config.yaml
model: "sound classifier"
dataset: "acted Russian speech (Dusha)"
train_examples: 26041
time_shift_ms: 100
n_mels: 80
hop_length: 160
input: "log_mel"
spec_augment: false
win_length: 512
targets: ["emotion"]
num_classes: 4
arch: "transformer"
norm: "rmsnorm"
norm_position: "pre"
activation: "swiglu"
mlp_ratio: 2.67
head_dim: 32
fused_qkv: false
bias: "all"
qk_norm: false
parallel_block: false
dropout: 0.1
inner_norm: false
moe: "expert_choice"
num_experts: 32
moe_every: 2
expert_mlp_ratio: 1
experts_per_token: 1
shared_expert: false
subsampling: 4
layers: 14
width: 160
positions: "learned"
pooling: "attention"
label_smoothing: 0.1
loss: "cross_entropy"
residual_init: "zero_last"
optimizer: "muon"
muon_scale: "match_rms_adamw"
lr: 0.0031
momentum: 0.95
nesterov: false
orthogonalizer: "newton_schulz_5"
adamw_lr_other_params: 0.0027
grad_clip: 5.0
steps: 15200
batch_size: 256
epochs: 149.4
lr_schedule: "cosine"
final_lr_fraction: 0.01
warmup_steps: 300
weight_decay: 0.08
adamw_weight_decay_other_params: 0.01
Rows from block 3 of a small sound classifier, named by matrix and row number. Rows with one number within an expert belong to one neuron, the router's apart. Each number is 128 + 24 x the weight over its row's rms, rounded and kept within 0 to 255. All counts start at 0. Numbers have three digits each. After the name is the row's rms in percent of the matrix's.
After each expert's rows are labels from the 100 clips, of 14848, where the router gives the expert most weight on average: "strongest on" is what is common among them. Only what is clearly more common there than usual is listed. The data: acted Russian speech (Dusha).
# router: router (model.blocks.3.mlp.router.weight, 32x160, trained with AdamW), inputs 0-159
# gate: expert gate (model.blocks.3.mlp.gate, 32x160x160), inputs 0-159
# up: expert up (model.blocks.3.mlp.up, 32x160x160), inputs 0-159
# down: expert down (model.blocks.3.mlp.down, 32x160x160, transposed), outputs 0-159

# expert 29
router.29 100:148097122157119146106106152130110143099121157140128134129092124125114155091115094139111115102091132117136100102150098150105121071101140128133117138090109145136101114073130092130123150143096112101187147132105134139089112144117170138121109095139094141084154122127155133097127135093127152148103162149063109140185170114147113144165151075136103116099152140119128078103124124135103135133101144125120161115103135144099121118128171138176152137113160130095110110100157119092123085141121125
gate.0 112:124175105099167150129119181146095122129101131123136132119126130138115171147100153117175128118144112124115112119141174152101191117139082136100133135107098124103150130109126120103080121140124150138152142134126144115145110078105106080147083130116146124142106151176123164118174098136133114156137138148143120108102148131068129101144140127149130134089124108099145142106126161091173149123123132098131139137095140152139104150085165112103116115129094138127199074137168120154124147125123127
up.0 109:134110121150123124119098123128153138128134110136115141111138114101142087116129090134139153158145085125125145092156091074121099116108152130109132142130165144124128113169125148168151156117141178119162127124120124132142186175126149125095101140148114113106145111099080140170105119090141166100114073116093134132118177113178118122092134125116128138174123146118133134146151123166107124162127132109115098115142130082108139109127103161140126124083139144156071169086098127099143108119182110
down.0 103:122086118096151131083185130124105146107092116144116062141115145174176115149161146117119125122105151148122135104140135173148110126148097119108109148174118110156123114163123121181134142149144135120162126069129156117122115141100149110130135142130149156101129142115083119079102103111108120163105110137173145109135150115135136144123135094210127117125135104108101129124134149116114137116112161134160108115146099130147081160121119121121144112123146147118128167137193174100154131125109131
gate.1 102:132172119135127104095167097125184126115143144135130149104158148121118098104125123138144146147194084146104143138100140103121159151127123113139107128132116151101127071135099102157148141165141140108120170157147113136134128143157180164105114108151110114161114150170159126117184088171106125138109121132155090101087141134139164089154109116123156145118132122150170130099119099101162103146129158124092113100122104135116075135141111122140147147134142109113141167109157100107146145132169107
up.1 100:088081136159109150128092147148089117124067112095125122150131142092078128135091080129086128139109074160135153122156108150141072115134144145105109172111138120124131127135172096162132110132124119115113125146119117139123106109177143089123149133123145122124138112152107115171137108161136134148125122090132155153142113108122081139149121141099105103191159105103096097095159164126115120131118134153154143152162115122137134150126107107096138122098128122173154154145128137161108153166163111
down.1 104:128114116136171127142131090142142154101097144104143094177132112071109080141098118160146110149145104108138112133128120097150145122114137069140117097113090073150082113087158124190136121099119097114105080167141116118125103137118195151101126092128134132141151121126129162136144084122122178110119145120124134119136152083163148123161133137119130145106137112131073146121116117105107150093158151145129141160119128157094148135120123128115112109172105090124130115101124138124129171119113137
gate.2 106:120141128166093137101077140073126113148119126119131124111099122114127138108112123083092097129128115128139151120155155143102130109167154093132120104092123164122111090102093125132130142093133126129136125105128094101084105131107165116084126134130173175126155070152121121146094151133149115128119134168074113121136142138174180181112110137107152138131099130150103126065111131125117133105150180129163143122121132111131143095114123140123122131121123100114101143131166148139191138152179123
up.2 103:111103128136108116142159107134139173129123146134117085097175137147118128128139144104128146122138129081141128164110083134137151132090158123126162114118096106097150104111127117178095130165148138099114122140138113136137147127134127148155169099118077111112116182109079108162161085136131127078162152092196128127148147139141094118102099142123089096139148164112120150162092139184148162124108098123167123074142144107104127125103129124127125141128120124141153118096117123103127126164091121
down.2 102:150122135091123147157127101126136137152126147142118117131144130123142192113153104154073125134105132077148128107127135156118144133189107126162166101162128105115139137142131113123102101148130097129160118140129124119133118167143142117149114120152141159115094108122114154155132104139103114150075109134130123111102097101096083110104094123126093127140146114087101108109186154096141121110185164119131140131151147165182166118144104080124161123149108128083131115097097133143180098137164141
strongest on: emotion: positive

# expert 12
router.12 104:158177142098161145129136128154071128102153097129119133117138110087134168115170142178120185111108104087163120089111146134115113151109147154119123112164127168184132089147136159155100145116154102096127102113149161124106125127169086117141110103137113122129109146138127157137118144165151127153076125120100165153124124126105128130103113092169068152143161127113131145127116118126126114140114133145103101138114134186153089113143116136098141160124103135153105156142104123167146115154146127
gate.0 118:214150110150152130125120141133096132142127118134141119110115140134159214124164094145131110171148110112125125119144131179129178117130106161084145097129144131123181159107143119116128140140149137114154125120104110147102149085209107147153121130130157115110087118116098099127151116089143099092117132151174118136135151122155125166156081120149151135129134122142114109144119160125152106121121116123111150134149120166157110094133129090124100111080124121142157171118116132120156129138126119
up.0 126:205160073115164139143140123145097168182151096116128093125150135128137147149198094148111085173142136124090112122144092152133128093132108160116149132143122128139134130085106149113118153132128099142118153116122111142149123136129120144114123117116122156125139131114101115170128128064130099075132151150173110125120142116126111162140095116146134131154125137101133119151131148122155118174138140148094115123156105171151117115100081105123130096078140142139102145130083110110158135142161154
down.0 116:127127145136194106124146127131118105130114143177124080116126154157157135097150164175130156098139115057160130135111158157121140135135121084123096201105081186086150122129128137131139097126161147118102111135113116106165138144118119144166141138102123174121122142144119134122139137105134107104128104126153101164132117115081112160153147134146120139099139135118138141123130106171097164173147157160101152135103110128111127146131116119131133074143137159112163155116128166113129113133107168
gate.1 084:107097141111120139090140121106157116091118117146150116149104149120113151110166121137147121104174149155144129126154131128141096143097102111151121100107133144088083151141105095135108129150143118176141098069150118137199121135138159113073125127163111090117153109135090113140138099142117143122104168090111143146158123156150125134161139120135105127167126176124109166147120088148160119111084101088165168112146104114145123162150108119150132120137148114119117117088129133087112164128138080
up.1 082:134111162126110119136112110102124110178123148161102149120159144156146073118135133138093118124129187127136096117131090134118151116136185167112146113150113132136140136130157124123164127127108090159117114167130106119145161139142136158094138169124130121143155209148153111154153140148146125139154122113094125114124130119105063116105096165132135121116096127088113122069080094135108105093161103143125134132125167148142116125090119087157111107182118144110122131091120131120139141162143153
down.1 082:140124173158108144118206141122136147157147144121140169147150101135099127141137102130117129131163133124159097161165151106133180106148152102107134117067100114137119114110118150127131125147149139124094107111133119131100114121179107137141108094112121145105097143159181185146132113134111117196113127143088101157144119113092112129163109117146111131141139181124136102140168106145089120151114140132159119128147133085164129095145097118159118106121154117165099161153130115118109097103115114
gate.2 102:119131128171102146128111105168124141093090164151169135092168116150156123174107116133140101078141133137124110094125144127154111118099155098113152112165109146108148112110080142105099152139119148139127114116125198045132104142127083118143149120128163157173147137145134115097116160159126136139167144083160164118154164095099107114144094152157131112143100152172097104123118102099093144129149130129135124155135132107115127146139118137139151146109098109158135118103136135139146138136098137
up.2 108:102116142134141137128139128158097106164160111080142112141139160148107160144145138128091120184120125124147100168096098124133163114156096112126112160111165145108142151183128114161145161133149118138083122118139115147126142121141088132123142161090119111134150130114177098105148128084096188118114101137102140122108091166135147115101141120085082108110090139120155118143083143142178121095157147108150152126132139131131167146151160135156093144139102123091119103104105093147097154133121111
down.2 107:142093105146085093115123120087129084133151110179098145140119139135120107135160097080161156072137153145129128111096103106091111138134127119176128145119084168102155144143111145117162118129103116163102135125122103145102118140143123139114121143115115109115139073125114169137121150154151161133152106140108149124125107127142122107118109118130119105096138102139076105108149104113126126121121166134112189123121131103128063101158119144180102067146101140135112119156094134171137160128122095
strongest on: emotion: angry

# expert 0
router.0 102:100105116121119108109124149115164130119153165067115120126092156152119132155110097128095075139162103176105156055160157164096130109140116090130138152104144124119114139143122122122151098134098126129105159124092098091166155122090126113102160108144120108094132097131102146125145097122138138113146090120161079119079119106124115123157087118116161149165181123100113145099103131155114130103150154118091134111108106119145127139114130160139131114095145128122139110088096117162137165125127111
gate.0 110:117115125168122095088126091104109119130158174162178124143166107124091087175135159147099102153142157131116135154120139134115084156113141138098105124091162128101148118124153144137115099101070132143144114121132148091114120115131100131168133131125121144145147141132136116097138138087108134137147144152152113098128149102121069106153148164126125130133176116113106136128117131122117144110122135121109171142149168075115183189118129119104123089164107119096090084121137171132155138106127142
up.0 109:132143147066120128140173210154168135091099107116088114106121165130149119062155143127140149145133123128152165144143145151137115110152125120169150125153089095155108083100089135112130121185146135135122129123151124113151127107105158150115150133103102128111135155108123140091106091119134115131136153146084126166113166146131165093130099148100139123139102169117175144129146133127133130173118120133128110123116102150131091140128122138135139158127175157130116166091147104171138136103130145
down.0 105:143114122128136091135148145155126152110130103155096104116132105072129110142126171171168117163104129150157066127146110157143139150098123134089106100142110115154149149168180126145086153122128106112157171126163144181143117126130152169107143158147125142135151126132156141124137178153096139112144130121140118133100129174155155130137100134160159115163145107076149128102122151119142096107140129147141123140129159139153114110144109113132084096116119121121084155165091094102114112181129110
gate.1 116:133118131162146091107145185089124128142106108102093130103138125151134090103152106107163135125144110129140126165123143137145159126128159105139157141172163133152108057155121104123129101131128128117149113171097177109114158131131196114188103166141131148135115156108168074080115113133087091126128118107169129107113121098142115118117119118160108144156116113100115127136135068130102146103110141119098141161108142099104127098122117132122123160121133171135148162113116155125126125147156110
up.1 116:098138131175159114107132195087130098123104091127079135094107126143129093122154115115170158133120115162129157158152125146137129142142155096103141160166131112152150075146122097135141087152137114129138113139066183124134134121125193132157115153138164149113105156116149107101124076118120104133133092118133141101128137095121102089116142109154122137154138146084131138134140102131117146135101176136095151151117109098100136143167124121090119147097160160145119149141121145135099131147126100
down.1 103:124116144121151114157079120110165166105150143097147148113147141136139108109090151126155067176123170104149131172120171144133171104089108121127120122107185109117108123108134100126133126095131142127106153120110136116113159150129115115170132065133114116099113105138069150115114116110099127122112111108118153144116116130155122107171106154111179134100132157114147164102121117113093095103090122157142151136146184137121090164159110125161144108107100143151093137119143148122100123139110100
gate.2 102:154122125137116094108138114110134166127156149119088129173131119146120151113167158141135113179138151123136099146141132153160151172141122113148100110111102099129136135142111105117144094128071087134117096114137137140102103125109119148125106115106132099139170115143107140134164133161136165145133128117090108137144177120111176130140084104129163183114110156094131153151154145144119179154150133137138107098131070167094139122139146166114124123131092062180163127104142089142126120137121146
up.2 103:131117148129113109116168104100138122108171177092105127122106140138113145122182142153146101144157162103102105161152156144121138132116138157166120092138088129124158110159137127139127110124099098122103129106149115141102108123131134126113135117121171149172144103126093141132142093160145181128159149130109081123106148106120141092136134111139177180130116195103157134139135187117130179150146139115141122104138076157097129140161141159122122133106123094168142116084125111145137099153095137
down.2 101:105154136136172167136152119130154106146124117125147118163138099124113119122125169146133087103130144126146162138129161138165164153151129071117162099116123091149157105138108141144151188123125128147144138136130109164151140137111135138128131127111107151099138140086137126121107128080133114131132092113154139121142140062102087109130129132127134083135200135177075123116157177157118087151145136148125120119131144115141111115091109113126143195118091126139080085124142121142117101123168133
strongest on: emotion: positive

# expert 3
router.3 106:086125166120077167125119099161164143109130128103148194127109134119132105111117154139138109152153176122116134126187133080123106149156121122170140113093094155130116133128101145141157130112108098140149119132132141144165133125147169136151105146140130140132101128105166137174101140170187133120089138119134111149177141111127168101161153101096138120134106160124159141113139122093106110147109134160111111170119164101118159115163152168149150105160130123139108114119110123096113127177134147
gate.0 127:173096144122137102124144145096112127155090145084126135090096129158162169112111154108122156146121120118168109123146154124109122094096151129192135096150129152093168130135108136127172096131128107159105137137169135131144134115111114123168085111157102097108150115146132074134124088096116118152170119104102125147185175093152111123109169154139159102125136101186088130108141146120143127163138130098104116168118146160130114144109170142121122137135155140140147125162110129116115130123142123
up.0 123:148138094109126134111135123109118147162111146114158114102149111177158164117141142119153130126118143147143122153154171134107121096113168116186117111169138162126162144142102167094139141144129109116108154159149129119111108137113116145136128118126155105102139140156137057133131098100169145127177158099088137151170173096150146120082149149151129144138115105167117142123197145114137135132174100108099124172126128138152087123127164130144129111174167123176140125146118125132119135157141107
down.0 119:107137157166133109145107165145125154104133165121126167134128128124133114163096138135150115136159100139141067108107159105130126173106104158144159134075151156131064112082158083130113139098115125158135078118133140158111140106188143130187155114115091131117134156106130145124077173157123098145112111126125116126121110113138135141154154122141089138149122115128159119075103112106136146104104129143140087156121126112113137149102136112172126134153098145142133109107134153172118121167108102
gate.1 091:137153109076136142120131112139133132155120119095165155124125107129113133135095115113112124147133174102079068095129139117130103133127146132192154070176108116135172139129143073113142156133154085135117102133155128159107145132088129120111119130109156073128092130108133106122089140123103104173131150111161117115085112093096156128147083144150099149132113129085136108178147133112146120136127118104125131143141130113120106073117146126148099153118111124129087174111102156117094118143118119
up.1 090:150138133101122124138131109089100134169102159114175149139108139119135151134133091121094113153127151097082079083132145127151098132142143104171109117157121112117176141127134094087106142092120128117130102135137109154127149171078123117100113126113160100153074107120129110130092124096142091128124160128127133154102087166111164100138115137158099112138161103123121116180121148072161107101151143088125126121117161175137138092136125105116094132121113069119126121121093127163132113132104135
down.1 095:133136145136131175147120120127074077116133105124113120102117106152132145135110125151161149165104160075152152151149126098094114144129130131120110101108150155116094120141183135128135149109118137151168141181141110130112125120121141106158096113147103158133128112109161144121115124120110097164096167150163147153116132097096135134099118111134151144090170124108095120137142173156106159118161162061119145150101109140084167105111096095097124132094163107152143108129145138093090150112107134
gate.2 117:102145144110128136145138103142102091135157129128098115114129144122122146131155107141131083101118132106132093127152131129108129126136155103162171139109100185098106121106144113094091126098109148125154163138113125094136112101155104126086152121179108094142135158133159123131102139139145125133119131131134109149152077153139128120141131169115141181108127094186131087125106136133108160146157133134132113114165151078144142153144131119119095126094166060123118104076101118128169133102116056
up.2 117:167100085132115120125141132084134172121100121150159101147127106156161110134101146110103154136134139134129152114116108134151137114117088121116078139133161110159132135147138138162138157169144116109131084092134146134123134150110125161149088138114152143131140086149100125126163111132130115119137119157126143114114192149099127132125112087137123106134131161084119171177173110120175124117100140142170170157076101161119143103139115121123162126136082159158114132166119097160109093174132159
down.2 105:062128149111107119133157143112112160098108116115111112088127151122127113137095127116172119085116151130173162133127138135099146116168138126101158137112122078108130136157136115116178095146131109159161175146158167122168088151198139127112143133113130114129116119150132118088141102103129104135106115110101107164144087169145113118140111147124145149153174107133092117089149155137143156151108139115111138105148113111132089112118141158110102128138097186083139146160108113110158111107119145
strongest on: emotion: angry

# expert 16
router.16 111:133121151085119095127132136180075169135102128154124092154193152110107153129144131147112146126100136094110144107130112080155100125084162126113125151147155128115173172114140110153144146117130138110105095169148111106119158135108098164167157149147116132085131121167095160172125122151090120131106118107115144110150145162107117149095122127110119082099101137109154146134132108117123134126107096112150114137159143147137104084121131107132168116140097173128140133152104132128077096104163140
gate.0 112:152155133145145118135137121155098090114105175138127101119123150090084112149093133077128154146107139139121208150111109112168149112161069093142121102120118096156139125147133152109147126099119121090137154151164122121127112114112123139167116140097108090145132133144131107168129135098136125156161107111135134095151095152102145149126090132099101169066112132105107130124115125159147122079126141167124128117150111155155145100099155118142173113120136118114175105129088093119140136153099139
up.0 110:125126152131162145186151154151122143135125127173189113141125112107141126146131104118133110103174117164139118160137141133120112117129140110154146131137154090133111147074137147108153153143152107135083113158125130084148096114130096145141135105134148151172140109134151084077126150143094115098162116129152089136140091140124157119121112133129161141138147157144111189119122152145164166142115125129108115173072102128132114133064130131161108161129180160153120153158139122094140151118101125
down.0 107:133168141118132143125093097125146132128121110114131148152110145148136133099136152136149073118135128164134139141084150121169089119175138098114148117103140117172144111131110133106119127122074145104195138092074146086091132122106120152125105076098154113077168145104120155137130110163122123139122116127106162103137133148107115112129142111128114134115093123167116065188143120161147125098112125103132110157098106125084103156154194124138123139119093117126106149147155139127115142137125145
gate.1 117:127115153141153130123118162120111137126140106149174119108120133125122067129106078089098152138156135137110132122126119112107094105129100135105096105121148110137140112107106108129140121106112130126159154211145145133126152109098136134122153139165118156135130103133146137091137136167142109117080125115109206133129130172172115153114111123139092173103131153164105118144114169176123153095097082124162130118128142117144114115103124103086095147122156127170101135183128152112135129162118100
up.1 116:083109127127186102124125162108118138096144134114150159116111134090154097109094066085099159205142110129119139127112142106141118120121110116116125099138167095153151124101141087111148124083121139118096185180104147107137130118141125149100133110139088120141116108162120129101172157131180108118081128096131132171134124169131162122099127105148098158116149143143104132141141149138140143123120108122149151099112137138101101159090110161112114129135156132168123126154117142100129155142128105
down.1 106:139146089091108120127146120126101109130165136170103128130117111110088123081178137144143202130176128077109130113127152103119121138122094196148122102132133129131181131113157091170114076140112119103122094123110142130111126131142140127109172101113135093107119111082137124145133117118128099141135109120139131134132120149141105134147095167095137146148153159122145111154150137166086130133122127127116095176136146126145138153075107137112083136130122099117160184082144130138157117108105133
gate.2 085:118144110124086168130172147094136170168126126101124118114094084153102159169108137104124123124111110169113108147104080125110110108080101133111168141145104083126100155102129107130132145115141166187124174166140121149107135114176138128131159091137143126149117116123122080103090088109155141120137129127140115143124131129128146118124143149136100119133100134155094112163117118123133130135102131186132135140119149138153135104132090108112088156148140164135153092105117176108113145176123071
up.2 090:136128139097149152165136163141106129112136136151088136111135132119161109088107093147138149134080184070117108106097109133138149161158124135110116154105203133122137100121150125056118092136125109117130131135154157098105153101124141141071075172142158126122134115144136178121165112134111126095127152123130082121179123102148145124129146114148097127125155091097130107128161118136137111140094156162145122111113161134099132115116156132138154098091148148142147097139128117118144104103147117
down.2 085:124101135133121114155171186144123109108122122121143078175132130143123111137114131116101127069142143180147124161091137120136171163129129107154140113119118155113148111161141151094098133076091082134145114113127126149150135134119160129118156142134111131151146119122131131128123088147112119120110109140129081156119137121096098169145167152119083100131114144105157159174116096119165086119192165135167174131170153117139108111151133139105154125152134123123123155139128103117079103137090131
strongest on: emotion: angry

# expert 9
router.9 097:117123107108112119111123086120121104133158113132138138149139118122111104159131161078077130122112083121120127098177085123157126146171168114106119152103140159107153146153142160144143108128167185092109145120114154158091079158127139121167138126144123100157147108145117116191161139117147135086155158120128092122103184132105105105095158103100142127092088139146103100133122156126141116127138114158132149118122118189138158165118145116175107096126121146113113126121151102123116138133122108
gate.0 077:128110103135184169142116184099155134098110164126143097113113135184155132109120117165135131103137126136099106078143125141128112105084100134177126185126104123172127139119146146167155133107120123129135133108136136139134139141152137152122116141100096114132158095142168149137106148146165146085092136111122124159167115151158127144141140126156125156141113087118104147136131178120117160110165141145151166115170138109118101115143132115082066116132135142124100119116165151148117148119118066
up.0 076:123136097116155119149114174125165073115083141093142115076103138125197144138133165156135160105142123097133146117089152158176139122078112122170160184092147143135129129102144154157205111125115140089142107133130123119166140142150125140101123157093143123142131086138110135131133128106125151132134115113102135173101113170159093092152143130122131155151138129149150138136114144152135129114117127126143090096167125103122107116164153108137103112117151132149132113133146147099173153118111138
down.0 075:134142147111132120165146159067106190087156138117165123139119108168115130129124127206116143091122108100100160116123126154153111114125149138133142138095108130164082112140159143078152102092073111099064107099137171087086143145125141116126142096110138138153100127127140128126142155130123110149141108126079118138116133131099122160127159152143157175124101151117096140174155133114134122127112131128128138115128150117090135119129111150134090146133088122145127104094127172118120133135107158
gate.1 098:130161102158119147130091082147131105142107106124145133154120128119144143080128150078111124154162104164118095121145107137112152151104126118170123125162098112074145103114083163137121132099110097113124073162152116094097151122160120164134107157151095119153086084157105142134159159141124098097158124115115128122106078137167152111118087083143132138139117163129121124103139127137129134114111153136123118106111105130136079103126124129114083174134105115129107144138146114095133147117058135
up.1 097:079131125110107104116174153111153150134165149093116105103147121119112153183115120175135138087101148123139164147122107113157096094102129138089093160112141119169132140143175122110124105144128147136137160105090146119168095084103143101106126113116153117104158178109117128098124101114128125116105141156142128119145146146114101155163174155119146106121105106122111121113088133120144132142167134136129115152144129158130142141119122136137142062132127132135151135115079162157116093145202170
down.1 103:141125132142127125111128134110157141150131138126140126150136176120126137134171079155145093141077147123105100092117126155123147159104076089141152158104134153145139153154088119130151119121093116135206109153143121122105132175150112156091138155116118099095105145166101144093120141109109152129158122134151154151115106125153146109104139133095139108108120103157168128155140114149153102120114111121164145125120169142102120137143140072146139101180067130096093148147099120136125171155127159
gate.2 095:166140139082145103062092140144122149094175104124153145118154133104107129171116173153138127120143169106144106138099122121141133104115164133101125171097127093107112129112140153110132085120080110143083131131151091099170129110150117124113112123165099113094118130130193120130154124141105107081131152108116138156115107134158144171130139134145134156155153153136140141175132124149135118120170109153155118134115108099136139144112134096131120143131130124121151132136119148086177123161187083
up.2 088:107084123162136126181157105106131122144109113111090111140119116115157120112111107121116150104120101144142145117183129109115121119158080118161131139138129138112171122111118119165091124173131113099177130142105122177085131135070147114110124137067141140137155092130084145120132163123135146178142110152144108127115135120102137086117076116103110094106127116169145106138135132169123158140131125109119151128140160119125086115178114186102147127134110153149147108130156121170103148098131150
down.2 095:100176191140155123160146116148101134110088109157109134146124107093124147158075159165190093139117095148122099140125129106112129129135122139147048155165145144147150095106139167114115165094135151127159124122129138141121128126148112114141153139093116134153098103124153127122132118116115140117104096155121152136112153129106172086127107128132134124113186126146080146155113124141101132127142164126160087109188112122153124160113139138163121123163112168136109133110136129144125174103141136
strongest on: emotion: neutral

# expert 26
router.26 107:083092091106083117102150168091125148152129125152102141114129124171120158134093128113145126122133119116118105134146134106110100125115143105108114134120164104112135152154159150129104153091118098130125124130144145160103172138173143100111106113167144121110105080132103146127116142081128177157121130110094154136113078125166110166119121119130184136125124112144099132152073117150118102117086092117136084131152119104079137108153142139094100105127115097139156108096119124089115099068119135
gate.0 091:127151146108143113093107143065141159138117153117158111143128151134136162165130118134105137096093155164106108136143154101099152133132113083135137145059132095162103131145086113122136122149154093166135157172134165145141084104131169139119145155179124153113118111174112131120124120135122094097150111141135143104083083119106129116113133084108067133146123141112120093139108077129105173137098085117127127122139140134107148133144161112168141118160118126110108134125110156163160127128129150
up.0 096:148150146123129109147105128121120094114098103116085145096143118105130128160156121116186146153126152157103115103106171137119064163119110158114108167112073152142164155102133157097103126122138096170115128108129172152118124109144136150130121160155101097110116127127101080081171166132142156154149121133140075111130136141111158141115095142164139138147150104141119121142134122161124130112106162123130145198164143144163151123122092102151105152122098093121128106134127138158138133166153124
down.0 099:136141133081156121125072116117100156142109130129123115071110154105180102098066119110157125119125114130153079117146123134137130114161152115083135153115127071160099137164117084102118128128111134194149110098138113129170130144103079165131131122131116108127120108133164149114096100096127140090173142091123150084124125115113120111101109130149133110140120118136147080118109104175112140155144126151170131111113149157140108121134161080108130115143128110143137134108106127146101082124128144
gate.1 092:159115148141167125123124122145150103082171150149177122130153167141089121110174144184161149111120139143142132133133091144073158137143132160157158136169144143164099121146125108165139119158137127142096132125142110113133130136195121116154141088108093108118128111179125149140113131163126119126147134105080151131146135165136101139149107191149188126119118135096134139115083134094155107101163100095127106118110105146143109104133183109155153128148116128119131120126124103153128108128106143
up.1 089:133136122161114136136122130110097150152106108099072101120069067111178151122087111110077123141128111126121149134132125107157093114130076105116110070147107150124143136150125142109128143101097099087126102130146163133127157155089154150113120179148116160111140159112148135117143106116111147151105119123158095105140142105110173107138140076117089162153122107110144120136167099108118152147081168160136138121154115131107126149128068119134123119135136113148137131129098155109149165110117142
down.1 090:080107133131091137123121143126092137127166136127148105139149166150129131096154156068104140119137096075158114150102149118131140163116084161109144136112132103100114118156114103122139118115122155180124122087124129114134120108146107156138120094096125108122111136126099155144077143153160112134138141103113114095117127142107168114138131127136155141090131156149088132102105164166079147145102113157085100118110128149160138110187150099114099119077127137148092154107112159093139132083131091
gate.2 101:158115139135178121143162066145131102136107137149089103075169126122121132124127160100157125138146114119124110119122089135149079124112144097121130139190145138083089141140121163132141123122110158145092126149152119157122084168097124155126116101114122094167143132088147153088081117116129093134138131115133116134132139140136073123115135137112171137116150125175145126099116119135163106123116097106130079061129121143119116135133111123095108114117156141173146107125087112092118144091113103
up.2 097:111141111156065125082115110175186141114103127140122159127121098135127102144132130129086140145162115119135113105168157112135147072131127116123145109095148125147104128122143110069130138133136109166112078116123147148123092141107102150119172121133127148108119105131151127114170161108116166138108125123110108132125133133179132130121138160143114102124150158129127080132149148134137118199152129151166119140127117133158135111111153130176202079112089104132134110111144133108098078125128142
down.2 093:126144142112154136126121179124143099100095175093147122087121144139150105121133137082126132113124140081127170115147147132152127185110188145126128115147137142143155112106138113130103125144149138130101159130157139125077116142113143162075107140149117130138131133089134123131095083130116149150146135177129141109114114148134156122127141178092174143063115088129168149099101187140086147145100106167139130139130151124102147153168114137087166117126111125127118101138104123135159140102135139
strongest on: emotion: sad

# expert 14
router.14 099:122082135124117128096142110148109106131136132137159125137134143107133175160159122145099101119128097168141161136102147150115127147142143123141098120101102119137113138188088161191143095132144135081137108122111137120124094155115103144131121124149121184137128099144112125131104119141094141111102113121135080134147164142106169145151161180110109106090153131142134066093132093135119125104102148174119146147174137123135173144110126089104160161126107123090118087143135129116099139086126166
gate.0 116:112150139145149122130154144124130108108144085128138155108137151125134168104147092137161098070100129166144115160101121124098095118164107174080144104140143129131146142100094097134135151166150108083142112149114130161182135145140120118108143108084111146122138185079129111099134102091159145138149117140129086126144140126116144103142110117119123129152109098061115090120126111146128136154125122135137150156137137146133172177139165124111147178088090108100107137125108145160127105103123154
up.0 111:160141118095114137145090137148123137128089198128147104146137107130133096124088165111109170196183103131139143146098165144151120154116151102163110159131135148113162112142138128128143139128118127175148145122133143103072121100146113120163147108118140105149123074138113146159125142167126115140117128108127161138114121145123134155136136112110101119110159129189127153146154146115137135092156105125117141089105129128114096104118119166125119072175155154116156138150175113147162118164130096
down.0 117:074143097111166144094128154126142067153114129139107136115136129133130094133112096144102099167169082145137100117108182149097106128121136085138122120134158140129169101138116111159149159135116152115135160081118112117098156112165102097116129116127139118126142115102143159189125118122104128145092092109136128137100139124120126124115101176131132118157155130108123098138156159124136097154148136128104135123146131149171112098143080137145136117146144102119156116161177187128114133086072104
gate.1 103:105134125129099121084098136122098101158115137138158165135116115152109129135143113110143126121126099153144149077097093128139107115146107156124133136105132143125137152121188130136084122139089117138102111140133162160129127094183142133181094126163170091101143145149169167084111139159098140129149112114075141106107160140113131155157128163111101164135108097112128064111113155156105106144134133110188134138116122159161156142100129108143133110173103158150135102143134122083128122126129123
up.1 100:148097139098162135140169128132140150087109135124086097096122126127135108097122125127135147133132130096096118193167147156099131153128155138116115136143133150155108118131099104125153140136159151125130145105097086066129110151101112127082150139099109153112122124090118108140125098109165107118134135164189127128161091125133133110125129106150159072091141123144126179130126098097155139088115133143073118101139132121105103088141094149112162139088152109113150158115136119177158132100116154
down.1 104:166156146088102144117175113115124144124143125125146082103103114114128106106130092110122167147075141096151114135158130156119158125147141113132140089102105133126128163117141191107115126127139132163170113150131169150130129120176131137100155148138106112192130114165113143129110093170128157151144141152136117125111140162137171118127148177147108117149142127106079105096110178129088148141104149141114128127141129102124126123151178156116155142161111082121154148121097121122156084113153154
gate.2 103:159139079136134089119149121122147120126113164145193087107083135109109129132123118143145123116107117086136122110118106113139163142125139104148132126127124120139084114126119141100095132148098134128122095108094107161137140119135120093113079082106138136167114124102111098070109129077135142122125108147106135120119122138155103124137134158096189101131116126114098149162119164168130096134110152149132130136168075177118140134169093122070086085126151123114099145106100096138090138136137142
up.2 096:142138136135110144102118159101106112142127108117077132161189157160120078081140134154097137134162127175134131166114141092160117113108111158134141110170119150100156155135114112109174132119167128151126146099151138120119124162153136118117163184140113107120125120133122178156119158170107131131093173118155128126162151166120149083132154090158116109144126083167130116095153082120142149107128156118144110097144148102138095117129181122145137138101129149155159131136144135126129138168140140
down.2 104:153159076168109119152068130085112114153166128114168136133138118095106154142112099102144154143148167111139112130105146131160075098105133112117118091162138143147088156060090142122104118142159117107106094098112128136138128111107171076117142119179162117132094123131153129116093117134125116103120092117092138116125088137147123135142162135139133116139121142145130128129132122102137193116162136100121147097113142109139122183130117099102097106128103143115115113112096147171143118140152152
strongest on: emotion: positive